A small CTC audio transcriber, trained from scratch.
Model: 2.62M parameters, waveform 16khz input, arch mobilenet_v2, norm batchnorm, depths [6, 6, 6], widths [128, 128, 128].
Rows from block 14, named by matrix and row number. Each number is 500 + 40 x the weight over its row's rms, rounded and kept within 0 to 999. All counts start at 0. Numbers have three digits each. After the name is the row's rms in percent of the matrix's.
# convs0: expand pointwise conv (model.blocks.14.convs.0.weight, 512x128x1), inputs 0-127
convs0.354 089:465534574546543524469548561574605523511590565553463445558524502466419513485455497532453535456484554472445532458494510490598519492466501472518469505523462492467519553484527515459457510500480502527493480426478470550474510506490566461434493472456472431465464512506556551512479530465541546426553611461486510489518531526469483470502524547569556519504433525464499510503509515477508554480515
convs0.355 100:488483498423486501457564458489468488462548560508554503471516506503534537561494493501523513570497527494439514463451532479477471531488546500567528510478579524508457504458480445502537523520525597501509625509526568420473464475498512463545486504553527459471484486489506576526439545479433483511512524563509505476504488497508571543543505542498390426507537491483485432564545501512533559565576
convs0.356 113:544542472486493491478512482510586478482559506539536461505527507484530497516510522545490490576600533514447532511495456550567457479527522496567480476465462597468513466491483547544436520503599523457561511533475570525551517459488516519573453482601533447553451498493473523554508460522408472485469526555453527468490553513484508527445452455495496424499509469546495479509496497520546585485435
convs0.357 100:537454500532507469493435438476528511495532487487420542547509504520533488415489483490406502544533450470456489505479521459491482473508462467463514503537497491519545511536512641526496405459444468530565490524496477542504449488482494445446572520481494507502527544551530460533604453508512474487468555441523435475534446522568475467528531502526422465491532424460515523472434446494568502479483
convs0.358 091:484496496503579514497516528484452492531423504490531464506477581499549473479553497525510489491499418539508474586519437441565492512451540501534469476502534495559497485500546453468564546479488427513539577526475459467597535534530533594541484507471477513564433460486501504472509550516560529463492496482456502511539528521513505526498492486470477481490525412526529577455481496479661504459513
convs0.359 091:555467553439449515482438535525479519489500472443483520481518485545478504482493403473510517496448447476514472469422478475478483523471558465491470520453495460493444444551485526443459552537494524522458522554500445457501532521544497507482482539460575518448554451500518562409428466522462392509469505439487480533435447471489543434526485491521532481536563476462479580382483501545502475497514
convs0.360 096:371483468488538370509490550458403490522486445449552540422469530494495514426473495458485447491563574508490526556549516507510472520486459562544516528525549525485544492545520544434502508459468526533505532508521513485523452470463523433534539480486498474523489452530518471440522497505489463495474436390489498507558542572520556485508554507478522517461455501500456492467471516535582470515501
convs0.361 103:487475519511514528478481464535514543499536551494497546592502498459537571469523520480593517480555528490471484522535499454400526501592431545492487495555494479557476479540426497469500529411515471509467547548513526545527482458423498452507479512601526527488547516460425463524467590509465495427454493564500485529518458467493555459544508571508444511437500508507496520523548477461565460540510
convs0.362 091:476537435533521480523490570523531510520551487451432436456492493535538513516510477507510514503503502586524446533478451470533427461488529538573559440487430502480509440549585450503528461503566562499472507514513563463493420502501499543458455484436479531511503454466485474491464545503512543577466469552508524407498518524460525539574517491518425475507567489502551509424438522535503466442432
convs0.363 089:530539433406536515582444496444488479410528515530521402480509473553496554442524435472527428453462485507476518499370555537502567534551449447412560513518458425520439450484541530491472537468517513498496530487563528467502474509514511520491467456440485537509486519494485486478473486530502527520505548479519496530471503549483459525526564485527543450526448520483536466482474550461459480481570
convs0.364 091:442503494446596530465458461458559547513482460516463468496517474514535453453479503415546562447466541514496485545557481479527498493480496527456523481516407494512518519547449568519529575571493539502512465547551486450447611550438429473504442451454509545464483509531563509612511500495544496520483541523480530553528559532510510481550438471556474491515487564501472499554478477519481503508513
convs0.365 089:580452555488481477547480471537477468488530460527469379464471490506515479554552506484444515522492459516508516454494453486539507484512527473410497523474483524533532489494547495550471561529524447445525435521474492501484462536544517444408485533524516524585501579487518579468470512482563466576520535486569523571554489481565538503512433556503561491431472484433477514521504484506516476401518
convs0.366 093:506517529535575487463495444538508450500537495474484536519521591470507416435529513510512447561510558570474479530483498578477523522565520510469484421549454453485446485465518538483488475538480528462533471492417524490553470489514448500397560501527505506563435493586636456510523449485499483536510494482494477564502463542537547504489471458436450490459558451464488502503529455479475490503485
convs0.367 106:469528525522560507497474485590521528454477518443459482458475474472533507501487453526529533520451498510548481518518567466499554458486503526435478500516453529503479536491433508561448545515568543458476534484504535470555468557545458463535492582515501406496479467532481453463459521473497497436501499528464521434448490416516441599549448485510500541433506448542515632482518510579525546495471
convs0.368 105:487442455512528456518507544540518484549517492451510422456534513454525533603539531497505512533517502449493505490466472502488504463446494470509455485543448457546496491512453533479548454558460447601455496405532476484459520511534518528466539448501528531570558500552524426476468463510503495498480502509493495494495547562567476492461553581548557532533435421526515449573390503472476445469501
convs0.369 089:511516526489457545523479522440484495495547450494564505455521569448466504470477494522544532535517540536471602503462461510478505464500532531491502467430469433554535511538584474469520461564489471436471419430504527540414512499432550485491558455543573559466535509487518528505490568568385485464426488425508531503506499457516436499490523451533461556494469496476490474508464490540539479481538
convs0.370 113:521500522501514490468518481446431429527517508461556548441568502561478449525492599556525514430486546441477522449489530503492458472421492469525529464543541437455475493448559490507465465477451451513487524529500485449530479486467521471528414566524458527519467502531514448530501487524481520464574478481430457527505374560455484471515534518457483503532427419467552463481493517571469508517469
convs0.371 107:550535480460475435555531489573512547487527478500493485517538485499480538410512502528459483444501501466541483472517485505502559563496538520425531459460510459439516556411563495554549500445506504513541509514508561487513380458515553487498508554440481451470527467537468507442547448470453499494527493519424485476501545422600517562505527482532409520458473504500471516484527527428509536572520
convs0.372 109:506495507487494543493470355511471505512527460521532521549457497501506541474536535550503415471461548509525500527477498592486552506492455419461456528510490411524458534424544463497504545536516578473471515540465510468472521515545526454514487493526422542534507526494545490569472525468497534568552460371448507576498480498542571511448457520495562461518456491527466526525485525524501529533470
convs0.373 085:476517485501581555526484516444555557478515598552543494552472480538547456509448516544506519449482463525509422512503479499498467475532458524534491554506553485500510459521495576451524541453494493485573472457532470461620405542494529558510448528467463482533509536513508497500482467431503496558465476519513500539525471501538527527589461514559513448615496560551473532458453493480450533467472
convs0.374 091:482444474572466472476491501521534496526503508539520476453506494563511409531425521462510425497567439469457465562456535530511462528438540524508469510513529506492465525501515436455542525461456503512501466483516538541477507507548474470532439425458498547492411490470492485518455454538559572521511504488595470448530542473450440442451416487487468531554480422489422490497444499451508420497537
convs0.375 090:575597474523447468484458480523466488540489483495445475497484553540528463459529544514442464568495448438463468524470504539471519473464506455449420506486532499515500548496576425409508587490532485520509505448491512475545559540456476512598532416523520524461506504480466541425466537539522489506472461469537430476600564515495494459472513528489534494502543507540542470580474440521487521508486
convs0.376 101:555536518532450621595444493475482517474530538524463489419485514480489481505534538539573448492478503500451449534444485465408515518442440494556571491536437519552520511500549457464486491534501572474523522451477487497453540500478549467532479532522448524454530439496530483532451446444532452473428532507485516462545508466542484497470472528446433469502495474454519471449448392504516529480507
convs0.377 115:522482460510511556513553472503510483484470503452463493476470481547482480538494571436521514508537484540550587511511495481464472534528546461492553491489546441533458487511534553431482572552560628540474449530459542548542530469486513448532489466540494483515532486427530468537437450453466480421521554452437550476527431488474472542487509460557462465438428520526462465513550576520493532452515
convs0.378 102:513570504536476540478497527495483442566453503450494463497411462416578500515487469453555436476530539493485528460463542495534521547515422504568506449539484530537483491527575495453431509497522455448465461476550462539548530496516499484530526506469516556540522543480409460499527562495522533463584543438503513479492506481541518520527536483520475505392546471458514582454446442576486508491525
convs0.379 100:502517512448478543420535535450519503457483531503484537444459541514472460516501557521497548470529486492572454509461531499503513457425568500521518518566492579568445544515563499510532541559502528548505411435491508508516517537509471508492507574486558476512475467472584453503571522497496498515438530511510510506422493544467440466557521515525512527462452508514477524589516552528585604430540
convs0.380 095:470537481497488552502494491510487511499456591544463450511476524457574467435423515537539441527481455464460465546463540443495541481466504494488437458539524495477553441477547536509434429516502457468545473447432441518487575588516510481455498517501485555514575516450503493538550511508517512436554423521568528451476573483488555532456454494482506459532452447514537530543501430497448509450485
convs0.381 091:473457553602452571483504529529539448529468574543471500472543406479508515509520549464430552488519517567491505506511546455508566512517500466504552537398480447509469479482536474499468526555503507466491445452574490502505484535485514531525553472451508495468521543578448437503477603492528504552510505451499509429474513508519443554462488497484506469508486466504525522511431395447520543493577
convs0.382 104:495453472506500475522493492449526609412483477466506524482471534574499532549520467552540543506478515477515490536470526469479519492492544535521578490505453458531533413479536522514550391504532524532527500454524537515452509466504485467446501461539473550569471505495511482456534358481485543582555575482475461457509483556469521469406520486475539559527530464574538535529485468523491502460508
convs0.383 098:536478532580493391477467523540502517499514493529473547531472553524502445540520433497514523556547480545449521532483432475439526458479533532475536524561530516511499471464459523567517460502393575499505503550501484473510494551448461563467462571582601452481453457502485461452487461553541512463516528504462493491479503545496441555542462429497457481525455499459563465457534501521512503428534
convs0.384 095:489498507389440494478425444388504488499536490463485517495546459536519480540491537456520558439464517456510511560522468547461535458545504546497488505445549546529490522558443431519456468547477510520438539518481552521523549442432507553477486495565500522517504495562510481470441505450404445516487442542491505475501555446507478535444528541503443485444489481516476450515529538528518466478603
convs0.385 086:571503463508538431518455500466537519556451474478508492511506507479511534469574556520572555513445548526473523451518571500458490544460526533450444426429515498532445516555506505548495507569457447563455505440497496520488503458525515523489461502465418469489478476480438560536517558495547541572550570563498524490427503456580530514510458549482451504473506451550448499505497573488464447545464
convs0.386 104:548487500574517455490489555462540469521489488504444485482504456493535515438529483482503472433499526502590581557523517469525455494465549473527476479478418480470452526524399472521494487503496518479495448472509475491520495514554516458502500615511500466583515475471531478522582495485535496593568467523475526531498540546412422490502553486546523601487552558478584519455476533463539497508526
convs0.387 105:493472540455540534477460531550532543469532429463484527492534497506498498540483507454537620529543524519458519460529484487506461529499563560475421462535486550631543525550477478487552430597464503546475592512461488492506514521510484565535492456555519557483524538490474438473489468534523465475449464534462527412499514495510567475493477549521469569485543468539517507553513458551501514520558
convs0.388 111:443485502490474497502543385607454508586433439556490492551504511504447504571511497506496458492432468432511479568557515535527535515477500434477552481578540509466442486465491476505525542529542491486462397517498463494447470479515532413508531466482498451565448505455512542519481517549440457526474501486425455470541435517534498540519479553542494510539485507494543516457473484518541550448498
convs0.389 100:491494469478522492493476480510485478529532510438535452488439449421456526488515538471447493600533454490519421494565452529549511494548421491503497540433499537476533515543489525544502469483436472528471596567458556521575393495588520483501472574490480500522556507517538417434522449546524540562530508440554520470512431516527493531480501468478505517467545533458487459443475482489470479476491
convs0.390 102:543514477514498518522504481563523487453527516456460501484535483472432578502524493508459532547512453505516527524521486488510514496465535514583531508536496553539545428557481435565501571563498459475543504510494508450524372517512514461503500587442484450452579525508537494469440501571551518583493475491546477520525443413479426515471510444478561472536489518595458442541474482519480461499480
convs0.391 101:531438564481509498485415492489559495488528442485517518429503485394480549548550393474495478576576510460543497502534443515510526485537457431551457435496506469475531477555463491423499523420430516503493410491496551460545490475446453528533502484521470473533436471522473438534484493450556455549499455548488490499465518514527521515458508530534491456510511523446475482539498495514468510586558
convs0.392 108:533540521472487533492491471484478493505429531561492521582477446511503438494451500519524507516548593494464476567494521475569454461490470559577562480539499519490494423459500447508472531422435520507488551490539493465531524570551502556444459512504442494507515500518525553412496474510454518505494538558455467527488516513543482507566492444560489494526475575485504473564473505623593506478546
convs0.393 100:574463505495471539495495413469604510525509508489492523471457501489519536526443517389532509462491466493472566556560510459470502494544501520487514511577529534495465446545533485467472475614580512455491556551441430475521489484541453480442526509529445489484583516484540494517552481460458441469504533522448506480497463572508476567428562485547507530524563491501492468474558477472541450491515
convs0.394 098:563530454461519525535452552603489542545522507500525525508542560494516432420479481484509459471541521495478530499510475573462492499480474497451529522491549493526517477491483540406506507460519506593502551505539502552381534487480438503522480462488560533517533388458516518505504493398508547580480510571539513494536499535549529550489526491546531454452490530520494505440441502470520425504453
convs0.395 087:519374487500532490467526463588442485465473509503435521544493425468469517477443514469493532512499531514482551489488530530468500503450612464599540494472395514525468469532526502450514441470519484526496554539499442482464543474528585478507494505472446440451605519410526450478487483539477491571529527501548484473502534486464471428494510512519522462542509487471547519460487497542518519469546
convs0.396 108:464539523447514472407474538488508428526448591548411451544527457483507486578508508504437473534535510495517506541472483480581484526529415547482473545482506523478455484532565539507517490541560498508497448468503548484475536522451519521472489499511569454468539480466478490557505422548451499587466479477467458396503559508473521461514496501440438568574535503498529475513535510503433462476468
convs0.397 109:503446509504537523434474507509518499515454544526505506480439567488506470515446503553440476516524471535495548583505461455502554531492455438468482493480488523531462468568591501557512550543470505579488514527459549422528545519457445530529535545561406542482498481462457485514512569542564496481471562515436494490578550487542469404521547578527485548525557466489513548497515480520562533515525
convs0.398 115:497535511466478513559507590520453445489546423560480471537510506534457514545483489493489493501455515485539428470507548419538532520492475405516540463534532540514511517464448579532515520509457489469528543482488519471528528520471483451496469523443478462388457548448527501600522533481485522402503517438504434496510448529509494396476472446530522541500581490557471541528457565499512526502523
convs0.399 104:478507480543440441482468473516555458522544534409508456459453512520557508544480478415446508518554485489463561587549569492522447460463422506502541510523564528504498516557438533521520532546527549468542524524576479430539522482497531522525450527523434560469526561434505458472491475527487490430504523482421456581505533489465493478543524483488464575508485440552520514534496448497486531539448
convs0.400 103:477503448498554527529465497520571441513510482496478480490468458472526416503492499527510456458456525536546566514469521514493478479526511512520513563487547511608513414503503468509584468501491575602502520565512460495490474454494462485510489495540449535470555603556476501525509470472468497489506508544499503526553458482577547477551568558459480513541441552357493470475477509529441467500495
convs0.401 102:396494445452474589511498534488512470499488446548479554565431430535487501467513491528504494505507487501537543512507528471540527521536526532545439506504455449504406546458570556528443469520544467544523479508526457502513463506509465492545532474483535483457551493453479478515558502517434487400507372518520503447528525466527480525440486555499522442438533460465488571477439519526431514490446
convs0.402 090:538440549489512501467489535532497542469519551535563456506527496470510452541487434423428488512492497461523514419407528494445517528493443411577501516560483469415497472538533497441536481462493478486455462447440453494538533540526519535446545533476516556460519525416548508469594453496455506510497537464525501488452533534490505483547465453509507534569515416436487533496548477534516477499566
convs0.403 087:508511529461547543461559473521541546472461574501497475540473455469583507518498496425572525446456564507513555522424519557490502512499480471530499568509514509531501515520464505437442488472526525498533468537437471568524522539529491420532562519502466499526475548436475438520485439537539516539440512493520522421518428501391439513512542491535510541554446514501453458470560491590521480554506
convs0.404 103:553497431464571487483519613481503510487563416553512476575461566519476494522480572516487549467556454510536530565490527429579473512578529522469487511543515564501500526474554504443498461541489555559464572456475504505460506459494543563489542504538509532440483511411548498489550482474470528453512472475478570476543514468491512467544531484540469551502451477514501489548520579458456537497470
convs0.405 108:484539532505570519482421525581488485561489472525411576473519522488485494559482503437512476479505446490516442543470508519511487508475559590515425490451554506489412534508553528491481523512481560497532487462570516467523540435454541549551542516489542426447474406486515486476521593488532445498515512475487512413478412468438475494556533487502514524506502556495510482563497532527541453485491
convs0.406 116:453470503544501478495487505440576502492522520458523544460490483485567460476494499613541504513497465509456505493481466428470517544484514541495502551501578512435460420527557457558506449537530524433573492528519540492523527555400499465457571554509509474463525448529525457484458520534534495504470491463556470469390535482516554459426426530554465530490492500577490520492564516465482487508551
convs0.407 106:525502495495524519470423509513486504605533453473474521488501478535495497479521399637438500456518562442535524479449472540437482537482494563476474498504495543468493511482523451519483419513497496516477554504437533519559485503483487557473593470451484470496515534516489410487448498499557471446526523481451501526528478468517442571456512558515509551480506563506443435517451533450548464557439
convs0.408 101:499503516456464548510546557436501489515537512554579579510478471507481512502511438430503491536459470525424524460496431498505435486515529478447483501543459492545448523564460532526510474468463539510473506538499492521518546538461476515387470563520404487469478411569537437409504499502439452541484515472531492476488468495456499428500493462495499496453592493498470507572525542555557513554528
convs0.409 106:491490547562554465586441536460525442450446416500485497461486444481460503499535496520517494525504482563546477479435543485557505446451524548447489517602419486537534456482509527493488437516532488499421443496506489488448453513493451489477522593572474429476524518500543483505481400531473532462483545534502492508523537465453511527520519530522484504487505564519514511453491520486390404514494
convs0.410 093:432489563487474567562464513507499506506435562467509482589410538520461561507488523475517497549510546504528474602487438490510480471510611511489496487455461551525584507514490506479519474477493553498479473470464511516474451465485464513535493553525502473522530547495522447515580520535553580562462480449498543499548435540428463478496536489485497440546507502456559595555483468515570525497512
convs0.411 088:478537501483518630494427553525545466460464485546517553503559470479529521506489488474505498517523553558477588491534499517480501483554518505497434416472519513426534486513513553502495581401507468482417513549403525518525551571437431500550520536471456485513470491470544483484525538533462485514519447531515543518513540524518521434470479535442561504472494488457481508532541530464528526522403
convs0.412 093:524493492517392532420549511478506539571510516499530530511486418489576502472488472457542453512500623522500452501473490517489517523490498496554575492577515506533439505467549511421523525489511553485466456459478616495531545532532487532475459470550598513581458485485476529433515540526532591457479540466496494491436514550505462480454534442483476470489476480470489523544528480495493521453481
convs0.413 110:487492565521474458466517552490496497448439461506548425526481515522544491481584531503522442484483485482496514446485551521438519434516527564495593553497445461547509529556448520501475503481495546534458492551486527487516542520562516512463535502469461529498540466482512485520524440468508432452472496450495463566509509450403473514436501474452560479434512524559409542500433510428425572557476
convs0.414 113:545478539565467478458567468477531468569509507525578495516516468480463506512447477402491481497498524445452495512558510522482523517539493491482497495465401517520526557562531444451451457478495517509439488588494484451471474446495553513482526540568532539531550513521529560502518483447436502551556497487517457497462556562544489484528519543607570428478445534533512462543545537534426518532537
convs0.415 091:533538441558457514539530503429594460551454465548471532516497505503500524532446556476495513498492524515540430483501487511466412527527496553427527492452502472479469524483546583483481534478500512431484478497496408492507551558525527532538576536559549492487564526442528492556514540538575521530530537532486487486471489455407570539456480516475584552464466532500479490517525495538558529411501
convs0.416 115:483476538460463468537549443487391499436462478475553452484512429524530511552518537454501451532545530540470476536474511531520496437399490442537480484481498482544507457481545446578539503503518586535457471496478469452491523549472461431498558407455434451525541530507502452504493497477578445470506476492597549450519502498455547411471433497539510512503499537512506483461501486494456511506461
convs0.417 108:564521466472538511529425491439562469518525545561523533473487512490446591518540450504462507490422554475446499560530435473481503496517495536548473428450514539523500555577449510430409462531494480416494472485475526477567487446500460447522464528545510522482447467486499436481541479458535427529534531499462528443510522539503471505462540483459412466464468464494535560508503521541534531511576
convs0.418 084:434474585491526481567511488530499505484566515529457437526409501545495501463482590496446421501466469518475565496483525517525449508439463518458570481521524548531522506485416477417499544474495477526498496511515516472587540492475495480482499504533485616516494467509518489510455513546493432552559488473490566498485470477436442508587500495525434475508452523467464545538477492548517561597489
convs0.419 111:470495508554485459508488567531535486505466419478474464548537515515556541496503470507514451491468467536504436458432519512525468560549420483506482515513529466575560438577449484501537462497474568487511498489507476473522535524462578457490539423455438437454509454489505448490465522500495486423475531453502551377490544454502519527524470453487484439530576559459490499498437514489412552499487
convs0.420 095:517511505522468550497489541515494402467457511458505481455449489423527457514470430556464485479512559480547404554581520524489484522488499551492463556563401576571500455478443471574535538507540481484548475454551508520482445508564522536543463568511469497499466463500516504450435479542515433479509485573523521478525529545480480537491476513523525499453470480542497447519544437538504418549485
convs0.421 105:567508564503493545518438481465522504500518524537406493527464450541466468518409462512555501510489464471477443566541484513517509465465539582545530601506544541543515472562451488461501454479498514473539535521484548527524494504551497506502501534495512543474546509532514500468494407494511494475433525427469472531554486479535486499523499440539530594522470423515506483499535594617464459432503
convs0.422 101:487497561502472492552463544559516548496474503444477526550522481499505482564467501459481457525526472557527568529541533561453483537531560459469521485515528500458568443453480502463486499554571452484539492485480528470555482506456466480509480497491563545475455466485459474472468518549549382576528510470501572497526482468506509484514442458591576515454519427512544497586512483550456578586484
convs0.423 097:537515500525528510523523523467454536513587512500544542512399589526467467490501499478486515475525512494484432561505492511474443620486457530522489502490538469618488478572507510483535510513530504459491585495468484524507475505511531521518481539518486534534515527495515496489478480501498521506425510473529524507496444481521452529365555461464533471426596526513522454513577431479505600539460
convs0.424 100:452453524486491525480513510485511500437483472575473473431522460442530511458493525462488475468455529455515433546473491449479441491538557500525456551402522474483531585524561482545483445495531502479525469539543535525485484453536534490469496431518488474563505431502507541495452512513451400481455453469503460380506529484514486450487552471536505520401522478541490490558413518538513506416530
convs0.425 104:530541550458571506463431521479578494490511476596586495485477502539534523496529533407532535492434459606480466530489462512510506507530515495507507537415548538541514522473532545434519493539464428420489559508554479520549494484528541478488537525534512448524503476501498498534479510485537423516538458520556469522536527497536443485548503516556506492468562592560472574502469441504557494444487
convs0.426 090:453525417512553531374467502466460570485529497484496457484519535483430485431497574501466514505465485528566527491485498491517515490510508441495450404484505427484460485479568433506549474487517518537517530488520580452493512565485498447501453450532543478544519475482538563508484436518525445523451558455493520454454506523487486558434482458404542422481498531447492548496520524533469426517498
convs0.427 105:567494528511523576509483580516483467518468547583512459446530522489467552500495435480607510474549550487504510511447446522437525528465461461564465494411452534504485453543471455515579466553515477483459535485555484511494484433491542513572463544505468468520483422495578532512508450594512548441458484511521547517482551539458548498536435530455472489509532435547518515490544513495513517515465
convs0.428 100:478489570434498498497460596501523471451493476400449577468491461527589582492519490458468534482507474473475438496466492487538552484587525537563512514507492515449440556567466461507503434478513498482472509486526475442479523607495501470487495551511509439472562505567493462497539552595443532455447542470556509470560514465558508458543465554489484485516520496497502519448474508519473544514523
convs0.429 114:476522505502444505451441616443510480522487481573562559570509561527443448505520504478470456533427510530580502468471474495484482500447461508544523486437566473405495464443498485549497472478450478458534432527501494491443481558482603530461506430466450500459491490502517466548437485496524516556443504520574510505481498520493513546549513484508454533503573504491506549491511468508497427421486
convs0.430 081:502500460478470541553431508489477482499463500576422485509471519461540451471471490513458522481562448510507481412502472561452520528557499470431486449457548563548469523521495499473545544493528491479498477440522477486481520503457517450566550422469545571476578493555493482438422479489456524564462535462500562462504513494610552447462493504539511506439457546512507529509439510535599524488488
convs0.431 096:565488538552446493519547473548468469522450515542550527442498531477543446495494526438446482562497502463505525529450501498508453420487440512461548537523531438596536398501561559455493516551530513501561459525468457515460489543502520545489471505506498550488482487558377519472519467465473564514484512527501561504464467480565509557460542459504531440527442514483529572542486523502594488486512
convs0.432 083:519446452517480525540433463499435518420520478517422459484478515541517562500521482506467533529449528452448580569499514501508582515496481471483447515540512452484424494498464548512485516462457481512471549587463506530532560591496447439502505535523431481529481523488465487441513497468508488482477530515451449532527484498576588551558493539487432497505508536442561546528549487470429459439445
convs0.433 097:469490549466464469452513516536551395464498465511440478418551535472414513492501516538491486444537524558497549505513470550491500459567510498463512489466514521515429547511431550506507473466509539557492545534476510413522517620506566492535478472496478516453471576480543520507525551469529478473500513525527471510452501520537558547459554487478497469466428476571578490421519441531491515522422
convs0.434 103:506495423480521473477482506542536494497562501501417503482462490501483556558554545482420529503528530570536524556509538447550565491446494569515534542432465510544553495514557526520560506505492525554583606498485497424524463501554433486511559489483443538477498492548478468463554550476523530544458497374568526472472449456512481464531536520542512500505549519543511526536456509477462503533533
convs0.435 094:508522525593481535515522537478532508524475484506514565522526517489497409479442533462535471508460540484498355585467486487437552574491457577480445461512450572489503504584505484496552547493498569493446545533486457475493486463521534530548536480489496489547532524495406540486475492471504492484504458532511453480541419517485576501512487534488465553480475476539517481422573441526490532465459
convs0.436 107:585536468538540546442412506525506539450529613486513465468479460489479503480548490524440594535532505552483564507508499485502534436481528470426458549562454439471508503498546585572527472454508508488520485575508426451463505531472488508444475508494495492546575477512469555495517556518486494517489502466519553542469519427514510459537521504532506531514449485439419465571533451456513521511533
convs0.437 112:459553428510510533435524507449544504556477535455496546483492506473515522577513463483449542530553488526441482461484429493534491452496537518539452528439491532535507521503470479521501531405498540486473484451481476533465535510521511458562531476404581451495576494443473525517491457483495569550470405404491457442549433477540526558520511544529497540463540466574509514453532474540541462489473
convs0.438 112:476498514528429545561463574497524442479505454480501524556428523471521560453465511455484473504481537491512445570482559458474481496526437540533546529508546498512455466545505556472517510413479481479489583525525514549448452558599499539508465508486406473495541512573430472538512439494486566540497464508500483540560538585513476505536522496454469415486449487462436479512556491507462502544499
convs0.439 108:477517430418523489569555533523524509431467444506517567422548552478552496508555498486529557528465541515455466534514456545460444498460499487476452425515513516527501522498498425401481502464499493451438548459481480478505454473541458501464504452485494537503566414473482459506557491546561590420507508477487501538473531501506553427523504538427457553487515487498522487538485548585518509538485
convs0.440 084:563554582473464447420488510506486534514526472478523424522463494513449543546532440509458485509565504502571471475503526437548493513480440492501465472539483533513516582557517521496555485594453472522524517527507494573502522405467478495574543576514447562456523493480540507511522547498605509440452498451398457513495468448530493486496447477478465503530524527492474522540564439487510515513500
convs0.441 109:555485441446464503478498456497500537522586479501467513415497532527476508487473475531574478411493515513536545509490505570531461483541491417470541494457523524489567450571502495578457501523502433512553468549485472477484571531498511551472525437453562515564509478536561524529508520516524500353540473525507522448500571529484471443493523582508463489542500500562452512504499530446488510455536
convs0.442 110:515450554514509506549430458523574580495550445432523504494468555456431504465464508499550420473459538417529449535534513501467494501497441426503409503524486481551522544470543512502491491486526605557439517542545481484529544565556577537460415493424524483513537514486500484477495491483475520504518454448514525529544445461544488463513468488440431496504530518488490502570466525477558491531495
convs0.443 121:493512504548549486499417515438506431458476551521508555445419539494480500515556453555530489578547504455476517503537511483536546470520471513455523502495522488493543543553454533492477590515524473456493552497522475478527561506509497569539575544526543528508547489547430466533528483550497500481525448495455508468488500516439560422473443526487411475374539563506539498456541448471441534508493
convs0.444 093:460467490451507499548455475500535463576526515526538501556519451423501481510492467515494523517553513541479499451502517523489540504470447518589504502478562498536424547448524515550502560495596564488490498536490475619459523459521560468471547439490560507568464573551402571510500474466495499507425437471506504526488456448501450469493541511476538555420475545486519486574496486458501491511506
convs0.445 093:428515517552483496517468604425453533470452409507525524462557528493520505564505543446534471468528473457527527477481569454555436502481483541491482522555528431570455509509473433429521458525553509476463546482474403490462503524531475462523503484466436404483552531517606489501540477465489457518510512424509490508508558476494476475493549525504484521477540437504467436462528464552486505515490
convs0.446 097:456495534452514474448504566434486480453516508510542454520531515449596442501479549554577474546454437539497552469526537552480569529456509481496465543478528513452555529537474517466483543458454481527471464517533537499540543478538481482502563429522537495483473489562533466444548451534511452537545481559562574477477475493551517505511461486438540483474522615495505483527547465545499507537393
convs0.447 081:504493461514491509506543563510560452516538487517489456476532429540432473584530500495575534562489447572556488526492523511457502529513523417498504516510484503586490555501394527526523522492512496543502515493499503524524485441513444480539526455496494514420550496447514533555516492523538508569497493600460525488474463537467574487529567476522566520545536454558537496475580581537413537515513
convs0.448 081:563498568504528506521499538497490531534566570553541413473424494472587472521474521530409587477518477489477537488506504474426482479484543453531535499560517458466482544424456485458516479579492507452474504468494521470515449483483452537505607431398493519487452426495518490556509540501515511511502519478558467510513490467534551497469570486533563511469477489492526502495464440546501515514408
convs0.449 095:434539449551477458585498449462470562571487540561469604493493519504524509493454466516480439551476559559532456455481520527466508470493530566486494497494450505461558486473521565516473457483521527479513538524492506510494588492477465552501459510480545529519546556485502541386493483506579492509547495496429509432489431478553492544558528496486466544480520526481403492513521484586495549560489
convs0.450 105:453503559578458605438560556487450567480478479529449474569463487520459505550458559526486412533468542479558409470487474469468473476443529434496420492501527435448533443522542481457515450501530527532506586462539486481494553503509490514586491496462444450466489500491458540450503423503507494523571474503554528470498508510466478495488519507482425469492488471523483529502564537538483524505456
convs0.451 108:495515489527501491501515497505447516495494437434484498475470432489553425507409427509532529512462414504491532500530465480531551464480495460435545471494444515515505528534562447484398519547584487478500565420532553536500492558561502469506522493550467507517477431504456456453510459471512515477510501492459437479492466544423457487473537525527459533542495490557488518412518477478426545401447
convs0.452 097:530532497525527486397482537488507480474455443475459534500466510478505494511505542484394503495459506494514502432496545500465539505520521428591501477480469443496553505557472511467564537443556434485536485531593481454466431524541488548531492474527425477524489544483534509557522570534556600473484482431468457471520464503456515465448476551425510444527507507521521461521470483493568545512414
convs0.453 102:442458523470507461472474545439448515424516444492531495461501440502545532532542500518500483511501508508450498537532545474569547497543457571579451472497440419484466522530499460561507457466470426481467477495506483459537485513509432590443542552519448516527468534478519449544508514568412468416470560494528497492510485495457487478511584557487503570434500524435447546493508543444470513517535
convs0.454 087:544531476541456503454492545581452518496464482470484514492432612517569485497475477524510539559503533517563437518608467572501506483472494467495468566538443524425492492462480492523437451505415483530532511513496466533462439504505487499505549478497516528553549539501508432474496510543523556505492509472477508510497439485538529423458440553452505457505443452507484531495581545488506565531395
convs0.455 086:495516542517430485442494475519486565541468507508485482538573535512495446549541439444491541550519468502533536456511488484446580499460476445535518500488486571412530521516533520569471472501469521471539568530469531572425483493544504501461489474544541513527480521483571522571505503577567527475462398524511522468546460471511449561451453552543472477490573512449504509501500450482539516458594
convs0.456 109:507514502527521508524520427568587509428470583466514479523511458421508561489627541484540516485504519466504444542434524482503505502513558492441497441521505537474498457551601445554547525540530485448523491496485541567510516552540447482555533485545505544522479495470457490507478570500461496489503531471512564488577524452458487508472469472478447480456566470540523476563516488464466587469466
convs0.457 089:544536577423607400482424477518469554463466450490515531552484533466483532454452495524516545516533484471505528452496466526474449458518509462487494529432463546552502439478541520586564551468526576432533444472539490503513509414480449485509502521556544586553546505509451492459532465500486455486512496500481514567523530489538451541473453520516528481462525539521469506571464483534546454478481
convs0.458 094:540532476495500454526490463543459455433567446485533521571512509570542506502506486536536439527542469572464492470464446529474511466432490500502611493518490508449502515531551535515506459491538472488445534554434549529450435614460509556502552534486555483549512436486487524516562467549476517515469452441511512504485592530563519449527453560507514505491517468391480484484560492509491508488480